Weights of a small image super-resolution model.
Data: trained on photos of plants, animals and fungi (iNaturalist), 155796 training examples, 7.0 epochs.
Rows from block 7, named by matrix and row number. Rows with one number belong to one channel. Each number is 128 + 32 x the weight over its row's rms, rounded and kept within 0 to 255. All counts start at 0. Numbers have three digits each. After the name is the row's rms in percent of the matrix's.
# convs0: first 3x3 conv (model.mid.1.convs.0.weight, 256x256x3x3), inputs 234-246, a 3x3 kernel for each
# convs1: second 3x3 conv (model.mid.1.convs.1.weight, 256x256x3x3, transposed), outputs 234-246, a 3x3 kernel for each
convs0.132 092:128120106113132091150169122131132147104164188166161093135127130136157133093124089139058154144047155148177062090137083166073137113129130142123078131077163148099118152109147124087178154123120151156159116070083127206101101124085100087102133201155096085119132065146171107170157112149184111156086054126152152182100106143115102149116098068090145114121063165
convs1.132 072:125166168114156150149150133129133128118087142103111168100098143060088132114081095084107167094127171176165133143131171196180154156126132084086105102103176103099196058128121104097105166157120148161148126110119069075174060096134127107110114082129146150128115145099127088101122160132151122106143132099086103152146133169122089158097145099131140103098121129
convs0.133 107:130131123163152135165116141150130133117221134085133119084098121074091112178186117142134122129166182158081027110084135072122149124129114180095156127165059208188141108108090216128071184155110111116088140155158123195186127154115105140088069153145095044106128153080141084097114083103188147086188149084110126115105132134112099144140119111126106197103100113
convs1.133 132:165104108153125057107093129134117115184159135096140115136150140170180124123180152129116120090097161121097116189125103172139118117198164148103081143147118132127099126116093122187161116122164175129151162159110154164129129127118137138155089098160171181131181128149180147128185142100173113032099127101159159089121134114152104120119159165132133125101155094
convs0.134 105:134149164157157114162144099092057143128111176131118153177113121160066089148153115144160168103094188146141116167116131148060155161149117133180188191162106121146117169128145185165137152154175138162200086162167138145114047140170111109094141111103146108122161043128161157153097083111090182122191185199147153145109106105093098121174185204146191145110104128
convs1.134 132:154152166134130122174115143155145147149184137170192166168165124198199143174165140150141101117196178090059120137089113134182125099124144136108168095116082081099096079149142100182187130130125139137198127097137182169147139207097121177114110077073192098121162041153148126150179096098176102061170133056085113090081153174154121158149145135186105159138131087
convs0.135 101:164137114174107155122081164146126126110127144134125142132140050153121106117122123150082133152155151125127083081076115052106160185074158191204096151166062086118077153084098138184114110097110173167158101111110123198087094140144136104152147195115136060128142202126073134062133167128141093062149097101170156182093089091107141146107126153171128137145154174
convs1.135 114:143155096160108238152110091174178150173195115131173127153107138159106148158173116159141164139134139099126105148203145168117049159125104093126124130127068113115094151106092156123208163093128122092133119140154134142162050114133084124156065193159120074083102094082183151131138179114178058043140107101143131115138167144101120142134145137147119184106127138
convs0.136 092:102123086060126127090130114125165188043125168102137109149126183144158163144111152136139146126119073090099145140135111144152112095124208155160110060139087097078158088081181124127123114124147121094115143123119127118101110141123106121136101095140140113207122193161087083105141195125121192140131126129082101143100137084132122098153060084112151106118171118
convs1.136 069:073141145090113137158171159130116111115132115107146180090081118136099103092112108104169144175084133065125067139139125164135110101077121139169133129069110119126109106145106110113080108101096088102163142133204142139168069100115128148122114121128086081131090138122148087096124086108112132111110133149166064163133092146141147121113061111098154089130131100
convs0.137 105:124126106107116064164147083105161115122149134124160135152120127105091155090157085104128145096167074124194156090159125080069098175165143099092127144179105156126182129115139115200109097119058143183124142135137073132152214157131140140101129091114155210140130139091107183184125102103098073136061113183157142174208181125182077169178173129091114085117159159
convs1.137 124:143103150115160157107099196113106167068140201077079106082142183097157125132121105106111142129087146121162169129101166178197180132099110071105096150157149142134147151109162145121113097092097078123170074119159160113133121126207144136183097085096100076137125122138078112077069078154120152131059106133142130085123127063113094085099116149099113118146145120
convs0.138 095:115095121133106141169146133178159228207195149098042101153093133086075131149103136127127091114179097093086093138160110154179152098122170072164196131219107151167184075096156084120060148120117164098103219106103176129103094087147116094118110035096129090115168145153119118145138117140094135127132108156109141162101171063132170105064154137072156172082178188
convs1.138 076:108165151120146101099133126071109123082095160101093123123108107097134153101154135103105128150131164133113138141165128175176126103169151142155096113113123139149096084091083122149091097088159106152171139153180140146152063069097077114149122093137071093138080064117119090088099097120138138131094067076130136108110092117159162116123120112139090090132093098
convs0.139 095:146209143111199130115088086106133115121098163097083073142086164063150159088118152150133159160137092072082134114112157176104056103107094122081088134128093070137094122079059125120157181139108146153162079144202170104176118122136101049100138133138114139130130180149183111123170197131146107129124131158128155084154139103104112139183102140151093126064144140
convs1.139 072:111116140107082153143126146109141102118108066147102123110082111101059067139085132102112137199110164163174171131122079097076131153100135087076086101115119092160134109129143144105097158152105147084106115092202071039144091071082064091055067050127176151190179222223156145117161058091099077096095122094121171144181152120160093148133153127124142164095136136
convs0.140 093:097116136125130146149180192149211146150160113108143059102099128163173191140119133117061134149130131093085073115175141140132148121107171117120101126124114129059104088124063161191123115120147148143128125070098112091110105091131116102195119150159097099086090140167143070131098080119164127067135059104075130109101125146134100109115172106113112082121064100
convs1.140 071:111171152096193126152153146067162127138185126114108147102086135148114100099070067108069124164153126152203166136111169160122128113094131119162102056057110139122115088124070094140064132100107094093130102166143138127200018022071051155140094140133130157155137146125129143125128081100134107168096122142088127081107114091164098097131090073113106122102104104
convs0.141 102:089093150092103128135153098162132142141121109096125150132111173128169168126129097182138222119129103134172190114111134094067081165118131194118104127093089144105157097135134183134184176111098092163130134173171164114200116130151079148158136133127115098126175155140153089061125124161201153097181177120123103149074117142122138141121173076133150134121130104
convs1.141 098:149184157110115159201144175152180116137162132176078131139139149104120142133086112136174113090102091093089123187106123159077093125116104146187117135170134164155118135156153125118133146102077087144104089136119114118080095105115090075110076119143112110119102158112157177110193141157199125165152076111057122118075112073100125115182135101166132100091096107
convs0.142 113:082159186059141136114133141181099121152123059186153074093079163072124153045143134116148111140071142162204116143146133150114103211100158164122156146126076158125108147129207132074172129091103171142116169173112097130125152109129104086128115108134130077101100058121121123103160162172174147127164126150069124136086102138132145183137194091158139150112107121
convs1.142 072:163206114146127171138117156113151125118154122139114152116040146095078149118108185135130031120144172096150165119136111125147129178180129134156103128095104159148140125127086153119119137128155106079070112101081131093131109115152135135109120099132178188160189178119142174138128113166170107143168197095107203084146147125081046167138127109136107126128071135
convs0.143 091:097123086075116106097153137085168086128190154100127202117076128133121083059129103195151097134198094117131183152128094155144127151140173057152103113174095104068048096087144095060111079115171159160143094159076206147097121122167140128124089068161152136100126154062120185118076095081140098156126170157155067078070102146088112115128139136140150160149133113
convs1.143 082:099091129164133126175121152130113151135099100133111121072114138074075135131121127077122102128140084107158140136133105168178081160150105167140126142065078129122119122147092137119128167165117111125165117136192108135147037043075074078126093062085126123115105093119120136133085053079118138079101108121117153114201148127171136104193106104171145090139186124
convs0.144 095:121133142119171189124111127136178147135139154094126151144121172111118132123165100127119123108097087124086139126084150130082157111134116138059069142098144095080099093113164145109127105089131077100115132074090153112144102064141070156143126130101114107082177079078101143128094075068099095115137129075153144110136164198157194111124155163121171114140146111
convs1.144 066:129130161118122151122132129140153141129149185115128172130118113088105132087104124071084151077124113122112117106138124161147144162147147145132142123134145130131110088119088105124099131138117074139133074154145094126164062100079118134116082147141130169122110096113202135086080103097144155080089067103076125140073108137105138125096128154133147170084113125
convs0.145 095:143096132103140130081183061136139192152182180193155153102115099102066145058118105114082086144158140108156093148125117182181138138113133086081091082165089079088079084079125141117151100119150107118130090044178129152101139128136126093124122143090142125088176135146122129145138092044080133159146170129114056174111173162107199149104196170116134108101107123
convs1.145 076:109124122104134138155143100114100115148113107097097165066085125111091113094105107121131149124151159120187113093097114135133128139132134135123121150150157172188169087145112120144123137108087156120091159168181099107176062102168110065129114080168142150141174128077157082099135152165117184157150189093174130136173130139088139173163133148163133177110092130
convs0.146 100:119156200165163175076140110154169138146255129124119232090103113155109146125135176105202097141146136154111126122124099134170149068119114093082143088134118112118084092095075076128071119088163186162149119132121095165191085099107154087103103163150090142090104142116131146134121140128214143156135163111134120135167129113149143131123146089127158177174118137
convs1.146 055:138141122142147145131137154137161127120133137101126165068071105095081129148147153072106142137128081113106161105119104115121117143126143120165128141127121125111124089107126107155133134160117014097147041075121106120152096089095106121112111162153107118159098116148178191120130096044132081104084061098120129145132151135136171124150083090115097100098103101
convs0.147 100:126131175094091164079158136157175134132148186171138147135113126181065131137113135120151138121116112107177117119115142045069184108132150178134133103147124096237092102097160097172214142125102189168109162188116097220141175119113119088058113117067129173122137088053132079064112088056120137178066225200148172217133170092163120088103122089114202016113121094
convs1.147 124:152120146107076091123180175079110113168162144148133123119091155108128167088173195183159113168152118086064094117083112124081118168168181124068108156115194133111123137166150123134159135105115155062187122047116113092139159168134152170059139100119171191164103194207133121162035082108114110090122163080143166114193123141140076146144138120151136100113172159
convs0.148 107:109143155125136150161150122132085095150091136137094133095154118131157100104062146153145193116100184102160163126165199079122104098109099130107146087098124160143106176149068119139117117148080149110151087148089163105143133079132146123119138121252114165110143141173110092078195170157112177163149102046105146159166120141126147125154112076155142120208134126
convs1.148 108:116126160165129133144123086142121138092098139113116149168152154154152121150132118122130156105178121087099147108142144088069115108134148069126113100104143134168135117143199096091130125143138108153144099108156157142107093137117115133118159165177160159125217172139149101132111115041106105087121150144151152200153135205168138172066102116071152133113154122
convs0.149 099:124144165189146170139215164161111147117110113134147157094121086117121171149142128140152086103026141117128145186123182122122186127148141137045114136126161143138151138035136160053205164160144139118131173124144152171133161128131188159094157134089101131143131088163071121146107091098125099162149121172130125154119114163187215129116128121187184141192064095
convs1.149 140:119067097085074148158140101130108111125039035124120099108115179164120117204156184141149150131142173137108136146113184084090141050140162151169145149134090189179133071171131025123120086115167123158159100134161087163156158154101133081088120138111106117145129104127126123129094063145160173143131102105133008135105075164134204142134176092150064052140056075
convs0.150 096:166152134151114091102147078146200224189121153151102087077065129137166063123166173112149097099143108132141116131186141092153150114136120139091184141136112125139128096139069114120132163134144127130103129132146184123102121124081122111141137149155147091159150103163162107140122096181163200109114113115121167129079120091134096179112090104108140101173177142
convs1.150 075:118136159172175155126140148109133112156174081123144118056067061108115105114127095113028139197110154161138134139107096131121100111174099160130116084066118080127140093116095134074082136089089058134140068175163124149128037085094087159104101107135099162184163062135191099056154126128135208172100131111085131118165141135181165102119133102150054089119048084
convs0.151 098:151214152152130120146183157159124123140093111135142105129164191141101128046082111125121091113120125119145165106194159089083068099092126120196160089070165094090124085093092168187109135103128108126120105097175060157195073159193059078190099131144161145114138165124083127177116128125131127140158146163132131187176163166111141097174100227098168067159184170
convs1.151 118:129131131159148119139092173130107125089091117109055104095102091180156146102059139137107104126091134104103098121097101164116142105062153125105153152178123088087150147115120154055140106074141110109146131172130114128171094124160059129131144205167103141178136157146206134094097116100112133108136110140147130132140116115113169145164171124133133141102161195
convs0.152 101:093078118076095151079079180186123096062140116064128118111064155181069128181133229135116135126141137087056197112135079140090140154112151127145193114122142164062140118174227103161195110137157152122132107145155102069174162128124107109166129135099145104119161153140155193144110090128143103182125132165086138075119130108170052121089123179191089145184149086
convs1.152 116:123124171134191154169157154135085158135099119160133116093109154122145154153131126135089157097117217077059161126179162083118160110111142126133084167178093115103074123168125099121132125151175101137129109175155112152101098181113116104092116145096206159136114091127169141123131112163109117142131116193131093136077139142094181174202212079179128087118086101
convs0.153 090:117113155138145146112098211153154084096182123091124147129141134137126094111055125114171076142159104116118181116118111199133109179114127096195132088173144182191203107054080064102061116131074093120127122130126139067089126100103128127112120125133115161091117154134164189121116089152147133101108151080132161120097143141102161096129122167100172128092104106
convs1.153 067:070064132094139115124122146099124117105124143135121130062109141090097139116078126070043094171118090116098121119083130139116099125142156104143124114047103117098131085140067119150077145166155107145127141181181131165125115073093115130174085106101130147122110096140160138111163118122172148147096075140085156087092152152144148107193121111192124133120088116
convs0.154 099:082127082138132109162113139051130130090139162134171090128092131127053084193168142144182131158139157145143113148112153115084062123137123089143183087148055168150109147140114115142141106084129112111131192125118135175101081077101141143066166191182109141157066036085136094126128117111155126115130161147149143111151052127154124143128138068081234186165174220
convs1.154 100:160134140144090121137101163060069107131124150132123143150150088130109099123096105161133138108190144096160196134186142186178167121199139123126086153153086166157157125181122133084094110131163143130100105121050124134090124154118152141119124138187133081145106116090128066140137097126189131042135203085112144161162126139126156141095115098153149130159125107
convs0.155 099:092124239158133116131079088028194213055187166179142069152091147131126159132153090119088131118085145087114148139142099138104202087115183140135123106127103144105205087137154100086095100144172185112132206133062210146167159093079158149090107099100150100097114144187112116120132091133175077164123168139176174125136123069149158101113138115130130098107142068
convs1.155 066:166100143161125156144151073129129152166134153136108164105084132122097127134111122101136196142095171144149058121119138142151127142172090093085165134139145143157105090146103113139075124122085111128133138140180093110155036082112125165127148132151142176107178180118163127083109127123134102088111140099128118144152154200133134127127126124133129145111118101
convs0.156 100:145166186128133115085093114132149149081118209092148170108123123117124131112158129088096141116082203102079054198097147115123111150055133095085112080106129152087196091103133171126082158133113091128085160100104101094061128090087125080121127121120122089121203167135164087113174190096100118085127048095138138144129150120100114098108079120125104098112109182
convs1.156 076:131162163106122106107119163073142123116128143131144135096136125072151129106148118109091155159143136072108194114153092087123071147159182125149146125147164117131143104068131083109090122125123107129152089123164182167106045007081127091113146119112084131133091105181146159140106133136184179111001057123138122150086091093175171102152140146125095090114120089
convs0.157 101:100160129118106152103062104084154106110126140157129085125130140150200162116099151118106120131100133169048106078064098095155093151146125136085127124079159145089176110146107163152073132148079147163144204107074133158181163187119155153134137158191169180198149101134152220133197166129146146139131115118171200135175182163136123067156173142064128161103117213
convs1.157 114:082091111149098097107123118115171209118074111118119145077123193092123140116090089130106105100191151106137200103115128106145138174151166101072104155157171171121211183174125161169146138153134146147116160103064079024062122179172092115120087124118087118117067157219139108119047125143112161183087134136149126144151056099126109186115169195098157172154143168
convs0.158 100:147134101172137170210147121114173113128139108154150123143167128177129148140082141153114133155135054091143151150102153124145118100141069134146101182117187134164139148106135091127122133182166112197106109169131091117158128152160138200126119179251132100112148107064156110069113141171155140137101084100103082127138137112138204155112122183129123167115113152
convs1.158 073:146137159144139113101120164109144148136118171113139182113141121104109085153132150113085150101154062152095113109142128149134142122103124136219169092144146164175106092139143136113158128136151115099137118145132094163152109133146150110158116144138103115116126109093151201137145161058102183141164163131097127210129124149108147106136098102117184188109119143
convs0.159 099:132145134114144168112092199166109159151089110104066096154219140094181062150130152123089124151096085120139107111098135065023074100133151097128112045186147145073205130126159121086099136130151131184182160136071156117143181217169186136127219121077119160140047125180089120124147110119117152140169130229135138152124081169095136117162167134169176158140164137
convs1.159 109:077103104076060168140106137163138114148169127124181110100136151117124147135058072098120103085058106155114163154169190119139131101119083086143139136138165170125162187136100154166161130102109128121145095138163182093105130102116108081120125091104067125102082038117093116100074112154082119171159089117165131133115140136098007073106125122186098179133105126
convs0.160 088:152140152079109100060126124122126153125128149112148255135146125122171030097136089176142061142148139124076085081204149142141176128158167140105188136105100123163135140142089121188115091115078153113130137117119127141156128138204101123198160122187114147129103139104132117134140114137147091147139148178166098143160150101099158103132128109153139092188155047
convs1.160 063:121116190126127091132117089092100125153145141150159132059086092088098124109084078093130155164140131147145133081089107118133068106078127092093123097104137137142123118107082081114087109107119105082182086115128099130162032052104089137164084093115093172113124138127134082063117123106145163131112112139148112110093097118118148080089064131124140158099146093
convs0.161 099:085054104154182094168129113112124101168123135102119125080058129041117062136092091141175122177168077129140128102102128127089090166122131102077116152114114119124127179124115180158090103071182114122114128097099213139154148079044169121096136126155079106108107177161132117145067118100095081084141138133099140073136137162052108141143183168125159217100180177
convs1.161 100:166171089114076067123129144115117143106142178153162159117082116077123148145168138123155111080072114120108085153152107079165136117126138109142186124154143125095066107172151114135203129175180113124115178144075160177117170152153081062134120179203089113159133111090088137117074106139138145172152152143193226236120148173128115140077156174087129195087100111
convs0.162 099:133126038172117052105129117148166148126201089144161081106111132122137123126114178096133130108062119137119104112102132137111182114074117097097092149096138097196144099089146182151194219139143102167128083079135094135128139131145105136190133146098153126158091117092112042116091127149100103127106098080093112109162128101133154120127136198083118144192070144
convs1.162 086:173113144131107091092175136100107103173046103133108105130149143110144139119163173085101156095162147115119180149146114097212131123143186120152101108097096156091105145115038140117125120126158113071136178130116184146125085103048111134151082149121094117161145142190152159143200129164137170115090115102049088053129179062157177151123163080154157126098092144
convs0.163 090:125133136101118123115127155117091146107207118143136147097097124138135192167109142145135149054142091164146126112098158158112131104120134136145109120147090080131139061088141102117129125126148068095160145108117143150152165177158162117163129161125124121085129076115133094146108146132181124151100132125108130160107135144165111085126134113184080105104076134
convs1.163 072:104103115140126078128135122152124134189168139131152133056027128076076112060094078099097075135153102106123134099108136187173161148137127145159114102089092133153147132115081099082120145103120125122146144154124131121164027052119079126168077107129154095149174085138171144127154108101098090112117113067163126100120135092072078076159092092194147139159148098
convs0.164 105:171086078141118118190081146185134156154170147131123158133193124108088183090135142105116096166118151141114067120191197107146176146073060164098109155117089133172145122130119109149109161155149136123098119143105104148108220180089111182153062103094108068094123129091122139142152163142135102103170020148191183039199175111154147051160132131111067103145064182
convs1.164 105:128063124159072119114119134101145150113089136098105083142120112115063145145115108143082120119071146170138155131148119110148174094137171124085082173097098181146125146084165122132108111102115145073151172084155170166133140183149120150114138155117107053100114074115109073117115130156162153196132145147154128141185147137129087071153143166095117120114111099
convs0.165 090:161094092155097064145123112206133104098142114117154129183107187137074128142196177140124098122178140174164092096144182141187130135162146132231124091167117065126145090134127085096088098169160181141163159123166156137181183128117140095074114085173166128117158114145081115155105105125149134077163116093119142131137053128065113090183108113119174129105102129
convs1.165 078:161085095112063143116075128115106129094091156089101179089102146105158121114130124055088117058136113118135140121141152148157104144127175115134120106099106084121170126142106092097146145103111098179099115170163111110114099037097147059108093056111061133151019107114096083078120104137151148152127102097126128103105146068099109118175097113153104097130068096
convs0.166 102:109128138116137153175080117141150122121087087105091153148159158174179150128171163066076121089128177129147128124142160145208198168149153158104147111126112135079101115089135065155165096144121154178112175155091132147111114140095099139105159124181131162098165079107146174102177143149127175072114155160107128113154208161081114174092144122093092132108157142
convs1.166 111:163126098165146090191154096162175138108122089131169172129115109113116111141107112137083120096103168098107167099125125091109063098128173120100131162165088146133126079094117023104133082133127140101196116159123114108124088138095133144099109126139174139118213181113153213159123099099159115103131123128154133138090103171106132192193167152151165115120108100
convs0.167 097:084145104075128137123140171211142134134141103149113088120183109153177143126155128126070121111135109135187087080169161115115171162138126110130111099109151115115131109112119159192145153145141127175081147255097117149122172153109144159120179184132119132138101067156150139142136101090114142171158119199090139118183186151126101074158123179119072135139102101
convs1.167 080:116084068117092148145147145141136138104150114116078108107077127117104127141152119111116071167086117110108181154160109151107150139149170136129087138131082122076093128166062127132079142145131100101076111082157099057161069090066104123105138144139113090132124106175132120114070140146125146131071106100122139018110103083138091135141160079178160100129128122
convs0.168 114:204124132151115097090186137161117181120169143107122086146195155146035139100152141095124119077099123109160130093125122164139171142148104116073164108162088154130167173135171122172086164090148083115086159179094135130105112098105094132123125083047151188152133145114099095169089135138134104162135044174068123118153176137133174181089213117142147169128085096
convs1.168 070:148132119148093157130087091213101109152146152107092135114105177122111200160151151121165111115146181159131098160097165167134107158145144133070125136082109129067136110161143133118187121105105139104119127093152192164202085143108131114089157128137116179150131121160069151117078165123126190141083180149163173149133079110205105124137169125130153142118091109
convs0.169 102:122130136193129156092163138121144094080140163091133156112065171130078127172198230069113118083127134075189081053171094145084106140114099078167170135094158103090055138142182170134172140178137132165168110094128122114203154108115115120139100163185144148158126127088194131119106153158097130127091227143136105073170134124137117141084073142158115129147161111
convs1.169 125:194139151145114115115108115129083114103123139131165139092096102120069092158121120169139127145173169121111122186188187137174151144151113123087156150194159149174127085084077058088134111114136137090164141123128110119114145128147109141144093146137195220140203195142129157158125129102189110051171146133163167164167171177133146176125159160113150140100117079
convs0.170 103:150121171145113165116089123079099050131131082084077156110116136129148139105132119079164149146079096094111097162125124169100102123127117088126155062114086070109091138085102135109151139147116080125120062158137075131154122109123128088099152106171122178177104103145143127148125134084115137142162140141126140130116114195135130071136150106166089132119161142
convs1.170 098:136155150124140085111129174104104102138135121105132102143112152156117166163135178145144110091192044094079220110163126109156050110083188143178114175193086115118124106129146119160093131095184119132157133142096111159129145124121103107133120133145126151097159088145115092132104049097145185161165104056142173119103107077100181132127118111084174128142085131
convs0.171 097:114114129153126108151132154147189070157139061127061115089116123140140080079158071120156147143174140072101200133138112158119145153105168123101101125115130036094137142157108117171136182151078144136086117145078053097113147104107103084122102096103160115099199142140113128156090106119159112160140175074159105129162095098088118174165130104168124189178100163
convs1.171 106:166145121156150061103096161182117082157161065146082098147124127118145101125171105074095059090080098112076196157157127171168131158148176170151112174162130166138144123137071100142040058099104166212127155172134131185183149097102136115140115121140113091157156058148153127130126142102086122206100120122100157111130166075105165133109164111101146106116120141
convs0.172 100:153173135162144130143146110107156119123112166119083153117126116134144118137141143143123113102134181141148153114067139114081160083137149148150137107132166076104078116155105089144114128123171172131146156085107135125111192186104157177098167139147153135139110086122105082089107157130113177136159034191115161121095137101079145083127153120121143144057087157
convs1.172 110:083054068084091139117160138075056112066084104155135091133161191117135174150110158149129171171151115108101135076077114107147057112170073095072117116181151108134133144198141118167138096115120159107150097080084096118112123176121125170130126159149077087107147160157171150152124138112124138164177183181173174145162119157089094145158143192115138166126127153
convs0.173 099:170098134213131098142081113109092155129104091158084112132089121221133073147120049128062105083102111095095131149170094134205163116142125130154111156073061200156114148091115108127059104090081107126146118079065155133147165163144085167224136133173119156134131116178122091185117038140119092125180156136137140133155140194083122124167081122048108147141075195
convs1.173 112:131147159088161094083132086129125109179156152134143148134125117118123114089092089090155104137204190130131171152193141135191118119105133129170123102122107141124128177161096102121072119138108155102155132211149083130128104157164035105151067067119111125096140111126149115117176148085143115129142166171110125104107153191151139173122159212133156211120164181
convs0.174 096:099145112130112127191076097158102157103122140142098080141118135193178175115161185165092092133115171151059146156132078136155134169118148137078106119099141105119138115122119143153073130170096140080092108165226185064135157137115196118118155133152111173138129119188083079175174141118163185103103149091151143140149151124163165143106169103068158154101168120
convs1.174 089:139125123128111097169122137112140137143144152096112146127103146120108104145101132061132161090116171129073156157100109172132102146108152088148164095119149121193193077184118118178122167148159087120119046143109068083111074092130137149135131112160145120144123169133201151079117113105185107113112143109075165158079181146158141180099191126134185177090084114
convs0.175 102:096100080141094124073073137153087154163151143131159126111137162089104165106177108157133168117158156141103152144155155098134141096113123098124125072091163170128151093135152110170217157139153114168116149103116090192130118100133146138123140180141149175124094145144096056090141147188070124218051145205087105160156146168116149060128125138174159102074079141
convs1.175 128:155144213111114160145148151160131202134136198157142160164126119100168114120109105129094175083136164084137169112088135114140159129072098115169137121129182148120111173209128189176153115103108100134114121077123130092193115059146137109157178137118181099109096146124137094152066090117070139142112151144144137125075089132093092139128130110082130150108115100
convs0.176 099:178061152139139170102155134145130135154141141088080124087123111140058141019166159112178107114065144164202111145089091196134099152163143075169112091134125128136077136102134119106100104117136142064133162133157135119025118193255057069209108112081091120120166158115179193103078096110173112138099104136135149128152130127107139147117128225128064206116088122
convs1.176 103:117127130154164123110141141109170147149156107120138085119161120186170112148155085143141143136204180158115071135101109152139098073085124117130161151138102189163171177151115163157134105160113130114152131106152137140094150150161157149148111116134098086127198149124140139087102120114131094093190180176151142125181149175136127141102149162117128195088072128
convs0.177 105:102129168129119129127135074128090143178149139147155155116094105145169178197147131157111138092165130115121138103152118110104166128136146104070175124118097110121144160108106178071103123105150084074091146137140100194084082156158105118107155104106107130136101132074196140147117180111229156088166134137159143137096170166134110188097138187115162148149162136
convs1.177 110:112109154143204147149183103120103155127122126126111147138150171122127141202156102113099122157103192172109121166107118187110079142158130143111093182132111143201178055108085121139085055118117177143157160137139122127093161121163088126136094127164101133147163239149140138092119124126167132059164162125141093130091139159140106197102084139071090145089093184
convs0.178 089:130133151098125152197142130114089104128100106187194113125141132095085153096109096204129125170136128141132087116122081112134126125190113139135204167202132139116109128114119086149134138144121134159149100127094127149114148082090146118129136123114107142125080150047070125090163117177175139058231152096101188136124106149139112116104121178154176183146161183
convs1.178 072:115158089100082123149136156085160105127193093137093144170103136082114109125130110107128096106119183128139106134097103117113150131188133090114118105182136104097138033086055097083122116040126092137082134194140124162186103103112132118151063101164118090147058075082096064112156165152174055150148186165083130117118144117081030141103110072133098163132058116
convs0.179 100:154118127174110169137115116117100146106110114159138151074080145127141130098172123106084128091091124172099128109116093123167104115143177089131117104084114029068114118081102159165131128153114169129204210178085114173171177195156184144155180189211139178151092107131098130149138114168138130161122031190148122125102137161132077151154152166155108118100160143
convs1.179 119:179189094141165136106133140124177143155164142161194161131121138070092155133152131112161144103201217138148173093160130133171134111151062117144134147202221150202153154135156157104147132112088105118120105080080095093070123141141124134121124091166117093160108089195067057135053079139095148124135135157161139120218147117144121173113120176110103146131140134
convs0.180 102:172096120132104092186065182094102117111138155150140147147136111146180194182153181107162181163181159101107050116108140168085159110117097167148120143128099154152146124059106089090100123092192143112128174141145127158160079119221102087153153145157091099094120098172144063155136143118062106120082121162123181160086092105112192148143127189138123192105121170
convs1.180 127:112124142088157166068134129122131115114135138128163141114120119144093141087073113120167171131132105119130120120076072148165117141134157145134116146160075125109133187192165203191198177210128110072063130109101124103102108165191112163164126164096116096114033127153020059070195176159173090164115151167104138125131137137175193125128147168112169133117105128
convs0.181 089:133144053119173134150103133113146195132088166161104184083149125143106135184126129133108158061096138094060161103169085129183103110128150109123195117157198157166128142149153201097158137133135169131095187099067119106080142157106142113110173076111114156111117100170075105113132074109058139112119071122127124118091152130150136130125119112139081093092107084
convs1.181 070:076083123078110143130165156110099111128129105093104139086085132103092110124159132129154151113216117113128158154119124185179126082105159146114088108109081161124162034089080095077098176132109134119151137115138115077117075056059084099125107098118094181151108120113124096079130103112128138124131098109124093072116076100124094094156110110146126107140120084
convs0.182 102:128146121095090078076132118165156113146143144072145087124147133205131066094104097154118044146090038188117126111188141084133069111092178102125145134171184128160109134106108089104106097120133094178127105157178171155115082106086094135155160204112137138127109132127072126109110158077140126126066060099120136101148133120106156174131101097096137122131124123
convs1.182 130:097123136075179093120175119148159132079087104133107079098118125100087141170158139155127089202153149137076066129145108151142115189202158106138158083127113107131132161184110184161148146239197104106115109074115162144147094087089160122118156192175154179105167179093164124080146119080123144144162164161145105115130097124099114092109100122147114115135125140
convs0.183 097:101115120149091126121102157117166159164162107128172182124145147108164185128157150149091153102037146102124181116153132144105090131160132054103078092096129126158177139100187130135134152125154126166149171120125139202205105095084092080103097091114069168120083152079102122078189080086089065173146175094140106156121101178146088128107134118131118110106135069
convs1.183 069:145113177147130114125121094123154157124150130129111151067052138068092099142147090096115173156153162134133125128128154173140110181158156147166125150186113113126104081154102131165069186107111125168166108164214121127186136107129135169158103097144155141107114092123118063139108066081087071077140153065152182171109168138044137122160126059129143079139143136
convs0.184 100:112114093115049122177112156134150107105187122121104097156068161154111117145099220135102125113120163080160143180114156132063102104156181131146155090139215093122157125175147128107207167175199105160145205123113100145116163135127149061111171104067090119083101221050098195102183130144129169117175184216141114163107054162141170139085045124084082169128153161
convs1.184 118:197149179101080131153156105146105136115168160132195150141129103173108112183169150170143144173190157105111156080098141143163149137122126098068161131067140140109122144127135074177159114192162106083165132071092102107139172100098127126131081074125157148137145178144114136124104096134063059133095126135130131168145170213113167201093118155140099110139073098
convs0.185 101:147147124163138092183147091148094136106092129108146087077128089164107137104093096132148132165122100130135143159158051145095107105151096114149106146189080180195137104082095088068152115117113182184097045102118082106146091035165119121126162169107113180198161124106086171119115075116155182161159119187090150159094109204168120114122102156107143159154190055
convs1.185 120:108137130144151124172128089105166126104122065160144130112136128133125114157122091133136156152184184073070165135133126150146126159117126059111107112114111143136187171163104179165128165141106100091115123029089122124098124114150097086150046087111069047116126113164111128107100119115145124096148142179124118126109118177132142149100093144071141156115081135
convs0.186 114:153128157170100068116214099127116143174144148150195150096117146102077106142078076120165140140076026129153153154129141061139162147156051067093080124151137125143149136127112110128071123109149056064080117108149084209163111136140140087115133155151136157144098060127085124181125079082072123162104171147111153129136134110141184154079132109141137115163044132
convs1.186 063:156143130139122109140132128132156136122134151103108147138108117110122166105135129141101089171149150154107137091108102153150170144130152106107147145147110128143116098143110130116141153145119097111157132128155076074155166150109120089126073071125190156189108120128159149140151103115149178128158158075113138083106084074075093122177115127133105089124095150
convs0.187 095:121084113122121080142121106143209110124074136150157211123081135093147144132140136113152161144130083119142124086152126113148141168133120146103115150069151178121130098176137162161181115084088119151168145148110068130113147132102153127149103103098134086144147119071094123062113134130129153135066208161137150129113211130122136083065163058084120075100199191
convs1.187 085:102112118099122114102101170113137113147148132121122147121092111126119142111107133129139099150202082132076164138118132135198142121134166127135103124065053121140105111107100155149105136129129128153083118168085107170060104121095100118090113131131118137160118115176168207150114117155148159192192086072170177073144080076149168149150143073178140120145132099
convs0.188 105:115147125187214144115154112132059149133122157139151128119098174093134158109182160095160159160182146136163072130162137153156082138108117121130092119057232164153136114059079143151111137164132130079072188168158175135122158067100183157142192194160104057092173116154137130173061096191032078168132127117096109105147095146110143165159080169121124145142191200
convs1.188 119:123165167130159144142133141116091066115118149153146165111147121086169141156158171145130101098105138100131136135131096113126155101079149107111136143122108117096161139109137151178154130143108080138110133136130127104096132141176119142181050129171070098114060128122062100098141126152106137211152128073151160184162099172124109155091115187076116137018100116